{"crop_scale_min": 1, "horizontal_flip": true, "batch_size": 64}
Rows from block 3, named by matrix and row number. Rows with one number belong to one channel. Each number is 128 + 32 x the weight over its row's rms, rounded and kept within 0 to 255. All counts start at 0. Numbers have three digits each. After the name is the row's rms in percent of the matrix's.
# convs0: first 3x3 conv (model.blocks.3.convs.0.weight, 96x96x3x3), inputs 12-23, a 3x3 kernel for each
# convs1: second 3x3 conv (model.blocks.3.convs.1.weight, 96x96x3x3, transposed), outputs 12-23, a 3x3 kernel for each
convs0.33 090:129104145096154133149140121147203173197170152150158184080104116154128173166170176049158169164158123083126101184112134044144131035056137093116146118140134107114144112125118135122148143131126114106125146131143127127115113108103153124131162175169137147160191167101135164189082088127189116068082077115149149134139099110130124133
convs1.33 098:163145157191166121132127114133133165109177147115111125121137136093062082125113108086106099015056089198173112154135109125107143084051086155153111153161144101108073133096190116124162121095116134102129129174176129048082118102126111128140179126111125113107143155165167132086119072072140123090075019041096114114125105154129098071
convs0.34 107:161126121136076098176141135119142079150120099127164116101096140114072089138207111095140113082077113196146128099102150094143087101106165133125137118097115157123100094100089121109090172161118146102099145139119128118110138166151080097140137127098085105114119111107143099091156165125140119105079111079116104128143100111136152144
convs1.34 109:102149113103109142104133125093169122086119202088127136124114101122070101121110109146155175135138198065104144131135113157157126119134154181164220101089089137108142093123106098103132104123120097126152104129125110069142124125088155155129154154103166121095092056085113074070137148124123119222070054073132128178130121141150109135
convs0.35 100:131102083095116094111129111172143119143149074174132102137111155109142090159096150169123119099181095186150167087089132113063127048158112111108127101135109131143137217103123133158067106160078105117152099140137118149139137139115147131133109072169175155148092123111102087065116123188101121135115135148086106110101118140115133147
convs1.35 092:176107159142113145140123105109138141078168151094136115053112171048167142109128129175043085117144070166137112091112101118105097178104129151111117106143112133147123092110118116132102115131113139139093053147121112132089157143138148103122143073142144115170124135128109146155068097144078111154106164160094159115182106156102116143
convs0.36 101:097108155078096133079136201157167130115134132133168161090116092107109139136107151129116123135118156162136200209048039123086038072115083127144132105128129128147179140131139169145146162138132103149149113168159098116123126107116159111116106082105087096098116133109149139101176117135118089175065133113137143138100142148163170165
convs1.36 105:146175152156136122125142103128138147118120125144145168122153172133121144119108121170177178178158140151080156092064094137136119091156100152119122119141108115120087089141102144142147104143122140135119105165130128210125169125199146134140129124103172114179170122132112100124136123135130115158120094107121184160168151135143145137
convs0.37 087:089102131119117124155167190101115118113088117087116116097082144097095137099152171151113146107112155081045120051111153049078094102089119162129114163129162135104108133163167109148166122116164149161172165144125137154139209197163124136133183166090116085136109093135162143174104115160147088119112122139116120131140156178152149156
convs1.37 074:150114081163144158149123152173165148151148134171160163161158201138171178141179181179146125117098140115064128121093113136114115143160128125136146095125130107130128083129102088098082090126123076086084121132137145205191087104089135112094135136116056045060120105078179216187173148145147114135175125115124161136128099096114109139
convs0.38 112:134106148106062115113084095127129152098102124114105111120126170126104084144085092188159168137184127138148133101078044060062037137118045124106133113130138126109135107111129176144136153144139159121134112122119113133139161130119147125108128096124112116145075130165073088110227134128155135065193101104162160167153127101145143107
convs1.38 116:099146110148151133112122151156174103161156086143160084149159193128151142121116134141116156096072067134056005164114138122131131106076114140128122136140126135140120102155156104157172130167159117120150141123113096093110111101108137071090118082087110112150130129173182160178142127119068162156120156239134137111120129141101117077
convs0.39 106:042110106116094121145104128096107130148119169156102154101118133099091103138134120107188120093075155114067111053173164147117126113136135177157127143134169108106087116113096120139124130120107142124122138126135139170138134103123096129109137146122119101107123117150131185132109133131099138186156129161154137125122122126102115119
convs1.39 122:139111118125150156135114136129098101103104107115132123093104076110120191119115127088112108093110153122116117199140120075153133084099092255255206142116174133155115163201149135113132167160142100089070127134124127176137086137144169140115172107140239187201147073142082118110114123119060122133132067005145144122094100118112116123
convs0.40 103:111105130098109129076077108090105151138123153120124121114103130119095135080104089137096111219139084153170177127066060058063106118075180084110144118139189127118135153137113155147119155157143121137154151155149098113118119133191118105132100099148149135157154156100158156135093067150070118147105156205118120131080095140136128098
convs1.40 103:139150142111123108102074095101103137142094115094113107118125117081066084083056107158089081073124084189086053163120114170132062170161088127118122144109130156140152124071079117105078187101123096127113154122134124105105145177176157141143125083121129163117137163117198171111123133131054105135018113178121122150128139152112144161
convs0.41 120:172157143122098114136127128138126133124132125133121109182133139094125134151161156149101128095123095142142134145159148074068067071090069124113140154152159164153141154126128100110110116128110102113124151170155133145134142131142125112122138147138109102093111084078156147151099107090151157122123128125088089087131132137136129137
convs1.41 133:131128109138122105121114122176153159163102102140105173128126121161151094164148169106124164154137137112131167187179202169142166153159177037060049164147156143113123122121137123135143097120106122177152084102105098105132150123138136107097136110115129167123136151118135123130133097105090088118086092125107121107094104081145151134
convs0.42 100:127112129100169121153141126126148074127119103124141148122150118170107083143086183149167138130126145000142194105154111146193098141095109113147132142152143144115179142135102146108105100149140103124131126123126120121137138140113123111083151162130149169099195144109196137190123181124124168089101065088106136138112152147114112105
convs1.42 100:127106152124109163126085139116154132152132140115149081125116132133104093152091079151128121135121167190175121189140064176123066191105096095128074160103104135125111111109146094091096120121118051102102133127093115105107140162119110147133194103168179140153193124171151179065114061124108130054015025116130101081106145145105129139
convs0.43 095:102097104077109141123115107126108142131101099153125111101060113119145149137094061160096112109155092145055121080060091047138174145134099115092148138134073164094130113116124133107089118094135140123098116156118117102104142169116151149139111120096079086111121166131132145133132194190123141187155104077130128136117114132142156160
convs1.43 097:115123091118107147120123132132124150125121121130151156107094149080109091075067086113111194118128141161134158116175146161109136129131113027054158205159080103091110121093123145150142139118124115154177162134160092074129168148122127154147137150137109088126116108096113073102137096110104113154132104048073119080133151102115142117
convs0.44 082:097089073129106119143107160198092133142103102112089073099121128076116157105126156131144151111130126151146119033110178092097159057089117147131111123083129170165166137139130160145131145151121165141136160139141165176152127140089163121086159177151144122143133132169139130093123148148083112130104180186111103111115112131099081069
convs1.44 083:176131140135126160134113151093118037168158073168142066107167182136161166151159196139177178117090123132109128121134143134116138127129165102160178155132127155197185109105151072055098107130166186177170147136166162143176158141132146098110140144150103133146086113142124122165139173145151122081132143120160147167107153148071072079
convs0.45 095:178105065113151075137112099165127134158202095150165115160137115111158116176129146133082137161187068110102078164115076152146189203202153115118136139169101154131114096074159098134134094113096105103078126115069140104105102096109105106125093141125124109120123111104146140121123128167129103124091110157163150113125128143150136164
convs1.45 091:203169163114153152142124147150095088163123154143101137140133098161135125098071125132091091059147147159112176138092161144171141190163136135136106108102143170173133153153116128076168133113143196149138111171108138141088121131140152168122128123143139120119122174123100097103115168148091096139130125168116115095156095108140149197
convs0.46 094:177101116134082129116119081104089113152102105167067119162120128138102083193110107150129143140124125125169164094093182134116180179143128169149172146140105166119153070129113135108157165094214135108125103131132090133111123119122142096094163112120126086145131147131112150120117074108175149111134112069093169139087147117120138145
convs1.46 079:115172138132134160104132204147124105102155093140161114121108157123137135134144163064089135066108141075110125068107135084093112112155127170163141196149122169092129160113161140082166112118087079188087107123122173131110134147108110162123141158142117147135130138119155123122172112131148130087164146118086130123099167084081139147
convs0.47 089:103098105159162155173164158140121099159142118139117127088102133109127163135155172151135130122141131069085118104168247099166176106149145068119154093129152133135139173174190137147137105127129116094104126121105146151139147114063132113069155117079165144157097057098107076081111072043124083044124076037110120127110096130151153156
convs1.47 085:097093094128143138174168179138158150142149131129142138130132172140158179137154177150135186128111137083105170164182227119158228128151197094084055089103102100103125120132139119112154090103151083081100127123141149132142098091107139124120149131114121122142118101119061070067172164189147117086156119037099147108111127128134140120
convs0.48 105:120126125167149148104085152157137132121168098129091104110104117096121072063076090196106184146201120144101228127186188119091153062034055125127130136106103046103098114100134102147102134157188117156148124122117134136150119073121143154121125116133124162133111177188132171173181152123129077104154082045143165117101120141141103096
convs1.48 107:134139113163146129109079134132139103143148116117162141142132165108171134152120142129100126076076086161074101137151121091104083040114074100117144117146173097110128119120118074114082127126151115160135114083095162202179140104101152145108169090116134160100164172160255159182102086111145118136098088137090113120135100066080091156
convs0.49 105:115125096099077103103067135096129134086133128083163115145107127118101138086134106169092238153073195145094105136174115128139126120107201138137094143145147147185187123106104125113115127106088123127119127128128108117125135116110132076109158093121115079140100083123087111139114152144141117160133107112108125156110128149104130142
convs1.49 116:160125153162109178145092140131121056118095150132141108154207136137148156151145118134134129144094154122099156098114113086151072111163054094130135135118142111117139124130139145129188153137149102109130114138133120153159099127126120152122106161161134146159166094184149095170128136179111081194112111081113148129124126110132113113
convs0.50 105:106110081101104065075095086146082164125089144121136148147130098141152118161175156107151171084109218099137237138092100104082146097149196142117121128096119113123143121119096138135119142174127127134083138141078123131094123096139130083112125086138150097075158112096129113115145119106132129096114099090116122123118136127132137127
convs1.50 113:136151197145137151150130136113055150098069192075095145139149095190142147149141155137100090099092106062091109081092088109140104122178114137185147121137134130153133117128153140095136128119094158133129124115091108135112103120131101163139136139145109060075155093072165121082119094116160084084084096102147136087143155106135135120
convs0.51 097:085118097022111109069126151133109135132085125126091140220147107160146124192138149152068071142133121135122103116102128072084130106096148122138110093131121133127147210125143151110125149158100100127162099143145130138158078142123106103180135088179167193125144164131153131145083089134074107107121124128098081128133091129106110107
convs1.51 080:094045127104062079114081094133141118131112108127080125190146111186148095196166115136117114145100077161126157130156155111141133119135108127097075152159133121136103106140108145128116133114155051104119076101130088092165110132126114160142055165118125104124147099132115114128082101119122110119095082119141118119154096138183120124
convs0.52 092:113177131089115109097072083162064126120065101123125091145109158073125110119138101209116198131118120096087065115147158118066241098202255143127139133135154112151114130108050117142065102121047132144115150140130123093112101136115094124100121122063151103103123115117139108121130153159192195238113130197126119132159150085146191201
convs1.52 090:116128141113135132100130110101130150113140074126130120155147146167120118152129146113222137142159082109106155126087069099069108098058045096147144144191090128169096171140155141173117103142129110105119149137125087112075124131111149147092116162107153166078156176087129143099058114100080108172181143255068087155105111102195220178
convs0.53 109:199136121208088109205123117153105138153146127165140128170122108085108084149107088084130147011106185108113130185132086198093091139137141136103117134117141151144126091125124068116114092116111140136143118150140143134158097133134091136126120108130103122098115136137121160149159182110130130122150120107121128132125117140128119121
convs1.53 128:148143137128074111098135081101128171128125105114113096197202173137128123162137151126163134140174155110111109095109149190093124126093127088091126153154142168076121117079141077106142105136131080144079152128100157110152181099140108082160125071138027152105083161154163094156127097099201114100088179147138117124129147123084110123
convs0.54 107:104118122113075057097107123179132149184103167165168121091121171193114115118127151117119054192113091144161115088065073080098105122083163171180132144112149113147148153160148210135163205170167123113102133111126112123131124111120116106093127084109125139094123117076133133138128126108104096090119108135110087103105094094119126120
convs1.54 126:147177172109089098129112093148141225155108107107163106112156123122104093115077111088068095087108076190125082156143079172173122114102136086112121173122099155114109096081142106164094159142142117140125185118098126083092121155119120133163155122134128137105158160126157168150131111100122184080095085153139101099105106179097132151
convs0.55 086:065116128161128129158118115121106133193070151155176164113102124126088144096148139172185107110090107071097131096047067098080049107083122152125079150128165114114137118105133097149127099159080122139108115142165159165147147163185144155154148175103141150147158134128110154147113122120129096101153193119143141138150127131159174179
convs1.55 075:126115110154150172157163133187174142118131148131219145119165106171120152128156133165211149146086140074095111189164176127212168147112160124173152137123123112157106105191140150154123107079150109102085116145150174181143125094151162097131212138158120077097139088136123123149186185140100109117162131069073151091120116115116128095
convs0.56 120:102109129104106130177108113126124162159107140155147126127108121134085125124130133104132139097144176138120119068156104073130114059051132120139125099096117097068100109160144106153151130137111177133138157142144127096135108106152096099127146142059150159159137121110138156136134134124204181128124117148081106137176112102097121099
convs1.56 140:137160155128119144132171154088127106088139143104128131147151129139098134093111129149154141138129122084098099129139146074136118102113103136116152112109137087098090113145147117133161104152136124102130121153145199157145175118123168063089153108126155135132154089134165165197148157142149213209245190169121136113104106182222149129
convs0.57 103:150104108141111093120078107164112171167142133092153112153126166134132091145140116115148156115172105137155104172191166133161165121082123087104128118126099149119159179121126159103094130111083120103127129145116127147145104104116097106180105133136093166125098154117104162130109171136101134141117140177144133149133097107111102085
convs1.57 100:212168128143144095129139134101132153119161107130153160160121157140132126139145187193175132208176075174093092138089115110078125160107075132107143142154158161126134141150103121113090126099144091083110098137093102096120161140158116105105106124132118105093141079118129133131094138160079105204060121255163159097144123122147130165
convs0.58 109:117126093122155085119140106185123156157103167154084152101107137109113139081070151118167089147156077077189098111100071037088067072140090106089114110115119071098098154169129126139101135137110137150152146112138130102134122149194130135162119122155151135095159153087174146114123119108152168128151154113152131111122140149131106106
convs1.58 104:127137163133152191136159170147128067138165081133144045182166207132139196127156158148173131111125142100123082107140178143138202120110178134112136117097156140112147115124120096119120101150155156139138110123140129138158129092063140119122120137115047077151094120183163153191090160185094141145098157151143108136132126136099096135
convs0.59 108:115081129106078159110089130146150126132151133136160136116108139112107167103100115174167150178166134166172060000034107023106127036107154121139170110139181119121160151143136158129141157145138153163142123132125125131125158156135137133145141144139125080067134075098135140150147131123153122123128132126105128161113124131097110112
convs1.59 107:135124122138140120116124123134082181101085131112094145080132124113109095094117094098153190087084121115113152118098100133146143100128128096090138123100099131110106138134150143121131131106107207168188112124114123153114150142129123122096141159119084085081129114119158186164177168154157155144107100130076121082103126109147094101
convs0.60 099:126105109149084128147094148177162144150190077176164080129110189141110109129081128111108092139177097128182155093115123089072133082124122094124141090146131110126152172142128150110116135095141131133132148127137136126131130144126118152121102151094181145140138140141130123169148165219128105121129084105155113143125127157135108156
convs1.60 108:142147063124130058158140113100098166080142093128099199159136132114149139188196156084095157063124146105125180121140164132137181104144160092105147093132154106148170092092115092099138107108127123128116133092161112140134131143131122135110132147110102137143087150134091115143126125125144142106211163234137077163123114135092129144
convs0.61 101:114143079094065090136134080172151096125157145127113086140151109075070141091104075097102100027108156136092064083115100175138088090161178154123084105117138142137108157113084102117154148141091124101133118129151148121127166132125134093114136124102109112091132100118117181169107183115123164185111194116113138136168123118131139162
convs1.61 103:133130167144114142119144128129130155138137118122087085133153096113113115132094086151140092188162125146074098089092095125107094145129136061020000101155130135124098151136121100146149135108180073129121126128157148125127130146117142100102102093135124114093120124109141119161105118075192171138128245255136147139122143161147191142
convs0.62 098:127120157110114123138094131090095140138078144154122132098125149160106177157234168137109153141087144130151131042033078043104090141107197161120131141104149152149182105137156114133189108133153126199111155148134134106105157127129128091113131112105134108117083061085001027040118111112127124118160144104117123120123127121140158160
convs1.62 114:116168113099158115120146151128149118140140093165181138129108148113130159134154138217212150174128166139094130113011082158141163191187178124157167128122130128111131101121116098139107094109123112141132122134128108132111120091124143110125130141089114137134168133134147082109180183185151130191082084152169209163115201137119142116
convs0.63 098:131039128137100106141174078121104116105111110115116084059133110080122139155126134134144162148084180171125031193020081153084065146166165152161118169193138126168154169141130110103138131119089115199158103162106110107115106150111126093159133078157134107147076107098106117066133119128142087181117163156136147171146146140116133103
convs1.63 105:105121117146146126126093132128105072125121112177066125088102075087157124138074127128147088055130117106038112185092176179120149148179127153182105082120081156108111105156129085123121098113140153121169129144136172118139120149139115177101056148098103150126132132133204063160151165139182121189076153188148149104160147127114112129
convs0.64 126:097177150169122091182078109158100119123087135106140144153145132158130123129128113121101131127142148176145127181144135114096102115079077153138125129098126092137163064068163066209147222205089139123129147121143133127130134095138119115112113134121136123127093097124116176170148138136126155119100089079118112138133112088091133111
convs1.64 107:173091133125098131125145055144181134099124135089132162099150162151132149149130132135144130181163119151130115144158121152123121131112112109129071151103153150119144106111174166190085164047080160104100195102087147106113093147131102134163141114139113164143159144133139127152129086097091157153109114105137128103107123187152090150
convs0.65 090:170108124143090117170143152099114124121142094113138131099099129124104119162146141111130106095138110073150152207186051124140100127079084108095096117095136150168169078120109084104099065123160124112112167133141171169198098091088156121107173155177126140140115178188126122194108094072139116065163115110112124122080132156116102095
convs1.65 082:178182166147190151188180124156131166132110127142099112168134153142172160161168124125111117079118131084118100199159157173123131136095131117103088117103119092104128097119115111090069105084056087108120114120088167191123119066107162126152219145128107129118116137132089141136152123112143142075210140141099154135171182119094123129
convs0.66 099:127150185096107101090107072072185094060104152122119132113165150113123155146081150087187144131068189166109158160104142108133094125148138163160137149126121116130109114169115124107097138073083125139126129127128126116129101085103119134114149110178133147101106111107120155081123148164143220193089152208120144133126142122135139130
convs1.66 087:180149088139100120141119136112097130150083223158132145138139077098133160144165113162090171102102210121145117132098055114124047100101093121133140140082095122143106104099131139075131139079090131134114094101096131148164121127136139160159160139196130105118139092158129083108099101230089056240052172181093100057181132076152147140
convs0.67 094:158132111105132139094130104141102111122088118116136146181143136132144130179168186193167136142136100098146115042097140070131172054115155092095117099172136123130127122121117112124129093161118150124139108144140134152143139130113122105123154141143139109087154127112135135121119094120081081088082067101140185175106135161110117145
convs1.67 078:099121143125114104096156158157156080147151092171158160210147155236183150215194160140162135175132137109117156086092117095131126116128135125136149140180109129126152115126146146128166095152187079141127129092114147070144132120114108114129103195149153115135176088137147093076162160121124150117172128113109112167131095152123108081
convs0.68 112:159137114215156112156139119166132138131178166163161180147107096119155155137146127152129134102118145094116161124118061110087077085062052106122145109139148147153165112140124146152140140144157129111140139122130143138147122114079113130089110108093156143098138111102098076072148116100095121094133118120125101116091105124105118160
convs1.68 114:134143118096145204147140148110144154121151125103143134166106116137134107140096110088042082097100131126098118064143135073105127082123135210180143133131138168137133110073088127151118160142129149133078158119099135127128113141106143156140143167145091114124118115128105109134101086091127118080123155092114073112136109149135116158
convs0.69 089:195187121147125074165141056156140142115131111121163135139150126131069057158120132090088093048065110072056127149202254126161179095124161122180149128173186157169195111092095097102111124134115134127109138127113158111089109099106126115114178148142129160127093109132092099116129121147148130124146109119111114126128147120091136099
convs1.69 076:239192146216123086198164105111167132118154089130179091180154184140115145159161142115142083108162090122137093118126164088116138078115120103165179152159117127167127121112156130125132119110173119155090127137089120134099077076118152096127143130151136129088130114089120087105156120127127104095139102128113176132086112118113111084
convs0.70 100:194065136088119106141152131147123120186122152173093147110153095181056104185092147158130092167100145145139099124101121059115098112117143122113117132124142147134170115159121131123129122131108095167127130171156160111167072151132114093151123125165105106188071110099128157107148099116145086128092124146118111135127135141082101104
convs1.70 106:115135129125133127148127134148134115142133167109144110155109121151092109143146121181103111187106139127170117144141126076157126114124140127105124175120133117166146079138128151123163106114142169087134083170096082109089078141117064141130102159146139096137098149124033185124127154158109146140152161108101141125141101156201087141
convs0.71 097:120077140139122164141137124215136127193109103202102103096108088095122115126117084124132102125139111166117137107125108135088102096076088146131166110123138090138131137118095148140125178146145139108115124112135172108131109109103098127142086086105093098101121119102085080097089095075091111143160146111133143156127133152128141181
convs1.71 112:148145136172153123140155110110094164113119130134132145098126140117137113090091117119104128140104113147101105116165123122162123131158127144130122145152130148127132100086070091106095121093080113161092106150133104136105103156176138133156107142167145169128094143141062105127101115082137145111120138116117114100105078140115118130
convs0.72 096:160138127189135107154140115162141118201126114197169136191131097223138113215176122145101151181068182157068128078040101078110087116145171112084108115125118114174104140149150151148131134133107127127132130138156121128145120132116085109089127143139144127129126090109097100115133158152159109160188157175124112122135123134159160146
convs1.72 106:111125143111135163134156174163133105141156079170191110144138119133121129103110122147121127181136116096084120046082159049075184089133192153132151136128109107130139105138132127174122104142142147151112098146141102136154136125121108128158114129158121110099132144130089091098097130170133085087206204163134151174143119147146162131
convs0.73 079:134114098136136108137138116166108167144059225167085187079125119097141133104146142110109099156140153123088116127059123140083103090072108155146115145163115146150115116111183122106188114084178152099123173135144149113138123120122122135120076087084174151171131136159079089143146137130170188172111123177090121080078092077144167176
convs1.73 107:144160150153169164140171150152128210093084174114139184151132122146130123172133128103130150103117160109122174189175172181182166172149165142110115152155161148105111095061109127100128107109111110097128159154140145132135156119133151149158117119139182151170169151144097097089129144131106121115112115120107090092114099105126173145
convs0.74 091:089054144096089102104151104060095143070105176141095119094140181140111160175112125123150112089142156057113087145099092076102088020118099120119127076131137113127141119142131151119128160109111094089121098091119160111137090094107159089128189119166160103102102142110153104095126112099158138131162197155124134122124140137122094105
convs1.74 081:107135123132172163114150156129124124125114122123113095159132127180107118140102143094129104083144138086088113121148121144089089125140093141191133085149126117133148173137183135135111132105130082102143118105142147132158128096140160138115126189142180188138123151101205104160113121140164125128121157115166135135176142126146107111
convs0.75 097:099148101121105082131101139146158164151088178133129122115114132145079120055109104119195118130078181149122108083079175082089099128071172161150103068143158108099090139137059132126118102132087141122128158091151175121172149130091102111135091138109116166095151110109236111168167117104129117086139126143100116144115131111116104118
convs1.75 084:184141131150135169113157108114130084092076141115146099140147114171133193148092107110155067085097135051161151053111140063138091085075150183182135143110081111150120189132107124149059093140062170129133130129102062154106101151140132146108147127150223134152114137126053187157048108103160101100143104080138113149115096147185077134
convs0.76 106:137138158118142138116121124141110088112102094106129127137149144092126120130105110122075092165134126150146148110086070101113125110100110117119120147148146136153166110099085147147123141142135123138132112124120131159150080106125126145150114127142104103112114101095126136123167148132102075111114103135120122122140127131126112119
convs1.76 102:153162163170183148124139153175131177135155176123123134198147122132125117149137132138136166143138175091114116170179123154158127123103122033092110105110112047097098135129131139146121132148144096069053149158140114113100082126117131148136108140145169162179109101098097117105138134102147170132088061058124156172128108115109134148
convs0.77 116:108113166118068060089134115153113138153098132184118121115128138144102127067090139108113136108123208182223133086094092087109079134125157175169125140170107190108096174121082119072183102165157139143142117133130139117106184133119090140178151116077126108097138119149134129185138124134117116088119090062088124153205161091078106178
convs1.77 082:090113091091096169131107094121158118125142084124145138116122140095157189115111107119160121179104104151164165145102161158155168201146156115093175142174074091114144151198110148153153121202217110107158150118120118132168103139170168113072085091143099117152108118156122142130164151123172156091096085083198103159095170176142095050
convs0.78 099:143146135112106104126116116105118139114108074080070042124154177106137144134078084112083094095137093110089116108133159109120157113137125182219236154153154130096108098103135110121123104123141102113115145133112154141142101087042076082102107100098096131141099141147118111075056113065106083108135182155087086095115102121138129110
convs1.78 085:190158120139137122125125102128127101151128140153139174116096120124163192136092121034085101054088117115100110125141172127108132125163150188189148118152137116110109078081115100091120137144163131134130144135125154117112088084124159155132142125125144152143114126124142109179085140135154109106103145188135134144175147149113117140
convs0.79 099:092123103105120125176179148160150120132117103152158109113106102129117111091150155106135097204167162065164141099139153115137094142081110085083057110121127119112102142179193120136153148203173137107104131141146120121116135134155111063091107108103144161173162148141138148192148122132096091053107089080151154160165138131080083102
convs1.79 096:129117115093137132161160139159149125152124091154162120126084113062090146147116140155178158160222219134106069122102122177108109110101150083095121157153164129118126142128146121117130118115128099119135190128155161120158126157137073106164137107092119132111128133125069046041155101100086139123063052101135144167138164161099103146
convs0.80 099:145105101155138092164134107124129127115110144087150126122094070152131104144139128101120108115097129072109139079068098121095111142111126069115140093122141100136144149113146135120156039198124146117113123113083140159110093157123091129140138078163144145115177098149147080104163137112138106089178140108156108117131116156118080127
convs1.80 103:064122112112130151098145152103148183098095255093138184162082116131128087157101086087154112082110123034143164093114122112143125157148165091087086139127094119111143128145130125098171108130163159106170171103135154099157111174079101191112091160131255122165142108150101191103156130114186130085122104057216099156198116123104102085
convs0.81 110:093107086119106127161123071139090132147116121130107141118122131095134138093096123141148105140160137093065144196111145182148146187176072148140152154189140170164114176140086131144104097126116143132128117138125093123109113086124132114113134122137122130130109152080094122132083056132047149190176119131141115126158122131163130133
convs1.81 110:135157181158133161116116124080125154106117158140166125075169162116084149133106143080122159130128091126146081147126126127125142149163139067076121150150117137122106103142126142159163154180143095142089138131097151129095182127106113108106149116121104121150090092146136165175159111193101140220162127083117138125139114117118111110
convs0.82 105:111085105113097106127114101139166160149139132085106102086107094106117106105097034068105126140124213103208157101089111122118147077085084088075083128100100096095126175151174169142156145189140103146134142155151084109112125152087169108066098084110130111080135119102142174167098121123178219155050041105157128136115128147118106102
convs1.82 107:123130147148129147105132130123133158120166132128130133173203196157114145138133110180117161179146201118122122119131158092111113095112085141190152090129130098120113121166157114142113165142107069085085080101107104145126150138138114119169139136104079099086181095124199171189170106113104087098115081060137188143125108139100111127
convs0.83 093:081130104118126098106066062147118172144166126135124119115054097160100116117131060049000069161085164219202053131069000150088098072113093076099105118125126142125086101127107126144134130191118122127114124134130102147138116100127126104149142101085144110120140128156127201120154141104116072112093103099139102111154117112128102124
convs1.83 083:187119184158120227091101149131168042123111130097122164151152112137138141121173136117122071149155128174158190138122151104130080144186113138131055110128101122130144115112073136055135147115074101117136124115143142130130129136121132164153082156130153116124176110190104116145100135147085109158052136076131133136158120113116089165
convs0.84 093:085103116136102152099083131103132120116132132113141136126104067130117117133161133129100170151143108093186155149144112138123163134107119142124095152156178127114125189132146183155163158141107154140134116125147111128133107096154123142107104136121166163180109081119020066147142095133127146204113060108118141146126119131108136171
convs1.84 086:147148086108166116136153119140115129167132173125121191127090083160151158164084113222185162130184159106047040138167187206141125155150156114099069095114076166142112161149155145151169166136125125103126167090144127111161085127130077131153090087126113173160071144114054060080178162172096149172067063074180119159137125133061078114
convs0.85 098:156100149158151156138127123076176093158124094159088125123166137203160156187114102135115047158101094142062093189217172151238167118131131090100124135130110167137130129145114157093116142082118117123138127145125107146119115119123104115115105110125084107203089124138144164172077131186146148156165132233113126111135125130140116127
convs1.85 092:152160137151148158127073110147136145130085168126076193156140159136155085108107062173101142103106155108128093146128125134124081124093072116119125161139093159150110086125168125133179085131163111130094124147106106122112120121143138130153118124135090086136090128106144155158094077133100115192145203239140131172157147144135133102
convs0.86 118:070086118068090112086105111121105077107097087115099097063096105068109123075114133116125124115124120100102127142148152084116120040077083101098093107116118129134143139149158137141163138136162119138127131144132130129121098085068106098066109094046131152149085117115027057063151149146146132122148132105114117117126129128133145141
convs1.86 166:139148141116152171153182209118150114080124104109134077169145163154145157177131141138129122120153149054101125255248255196172250181165241106102089170143135160136150111130120096126122141143138104130116124145154142147160127114104141139111149151139129168175115139149141138153104150175147165123104103018100089126124109125122113131
convs0.87 101:144129157144112150111158174135134109114143151156076121132166160137122114156156191160131111144101074180109115116107127138115087109168106147123092102117160177112084161129110122117090143131126125165129125150119127125111183179139116139136149163126176142146078146167135171128141147150093078137064169187159138134122130124127114127
convs1.87 127:177124134150088128186154171133140131154132141131087097109115069092116098162140120120128147088113125055078072151095115149155129097137099156209135107086086125124118141140135141142105147142112124167081137181085095133116126088132117102110137109115053143081120116136103097118117090188171072090125211255151180097127159156146106110
convs0.88 090:165107114134132111193106112173158098211179111178145141157148166152095132131120100078120169096095120085086155090101112067100086145058078152159135134133133141105112124158165121107172118114171112102121142119140119126141104141124119119117111152104147163177191154180208109212123136180163145104204141096124114103119109115139120119
convs1.88 094:155181118138179129143146131085131129083130069104095113184140131112105091089093136134091117121136081097091130097192163111117129098064138180135180117109132139096081163149165158161155120162159161126149111150161171157153091128112111046141167108118174119207117160130155155141092069075089066063150097081145150147105139125110132099
convs0.89 092:142126102109131086113107093168089083184124117194122091188144127216150171179169177078171193077153150170179206118060053106130120110109134126162143151105095112155127126117158124134170140143174107105125142101137104106141121099152154108116135113104122139152113122114133148135146187128117117072058109042149166147148134143131146123
convs1.89 083:143089139130124146124073142152138061167149079200197126164160134136160168154191174192148153131130134116117176146107122093103126126093139150154145101116162107154132088092136114101133104090118181127097121160130133157117092147133115143140131178136086103143104121113088112101169179154082101081135069007117161117111116141151128105
convs0.90 105:132088100134094121164138135146148193101143140136142205118105081102113071161109108166134125096137079089104116142091032138081060122114076140096077142145119170146153152085135131112112143127125144148128144141130154126115108128150141144140154128151190136173166132103109059075210103123150134103157096077127125119130139115110139117
convs1.90 109:134104097117136053141118137096130237069170140116096249085063043136102075124123099133129171095175135116117175179154090172129118171145135084110148156155120104117129129134111126159097152129163148153157160134173110135129170105149148114132160115150176117109166132124171134182134117062163146079088079110131163162117145146079113102
convs0.91 099:064095114083129130123095103088133118077109077066115093107125120090123120154143096132120132138146087114104079135118118100045134087093136168163142150079103140139153166090209131184150172186092099190118159153122165154155125149152136115111132099114138118129135147162103119119141167170108117146066109102181142122107077136158159125
convs1.91 086:014060097092132099106114141110103149139141181144121168089099125139095115139133128093095095118148151110084143121147143087075153112144152206192116143151227161168130196205127175126128149072198105102075074159153097165116149113127141144132106134116125161158144103126122141166139130129143117129130105079143146117150085118106138143
convs0.92 096:129084126145135112143130178129068109139140112144159175115054073154152076123109170125124190147148085105123176173081070095106137165111103097106167132147130130157162118118120127132141105140150137137145169138115152142161176148137138113114095127101097093116105104081153116132130162166143116091116110124162158138124145132105119122
convs1.92 094:136111106101163131117129171106070120112125090149128075127120119060153097136109167210128143104160120187144181134181226157097124133117129178087098108148152102056071149177177127150158121115148181076133144176163153127121143155162158137144171150185108096109070128101158120123209160097172147089121122094143136127123183106109120093
convs0.93 091:159142120168108154183125170195150105136152113145158145188122138154146156152164165080152168105147114090098133008063064080080117153111140094130127134131113146159158146139128143137114149092112173168183163164162138168138168120154133149134135156148165159123203103101151106047135142140135123127160125085120119151098131141130179180
convs1.93 087:140134105121152123146163161113157137106155125143153139179182176157182127142164135045073163063103134076104138081131162081148138101132149090077120123096115087107100107090129162126163129129116148121101137117114131092106097111114097124135162127160240133124189088120162125084113115095095114077148105075090116121102114144166110169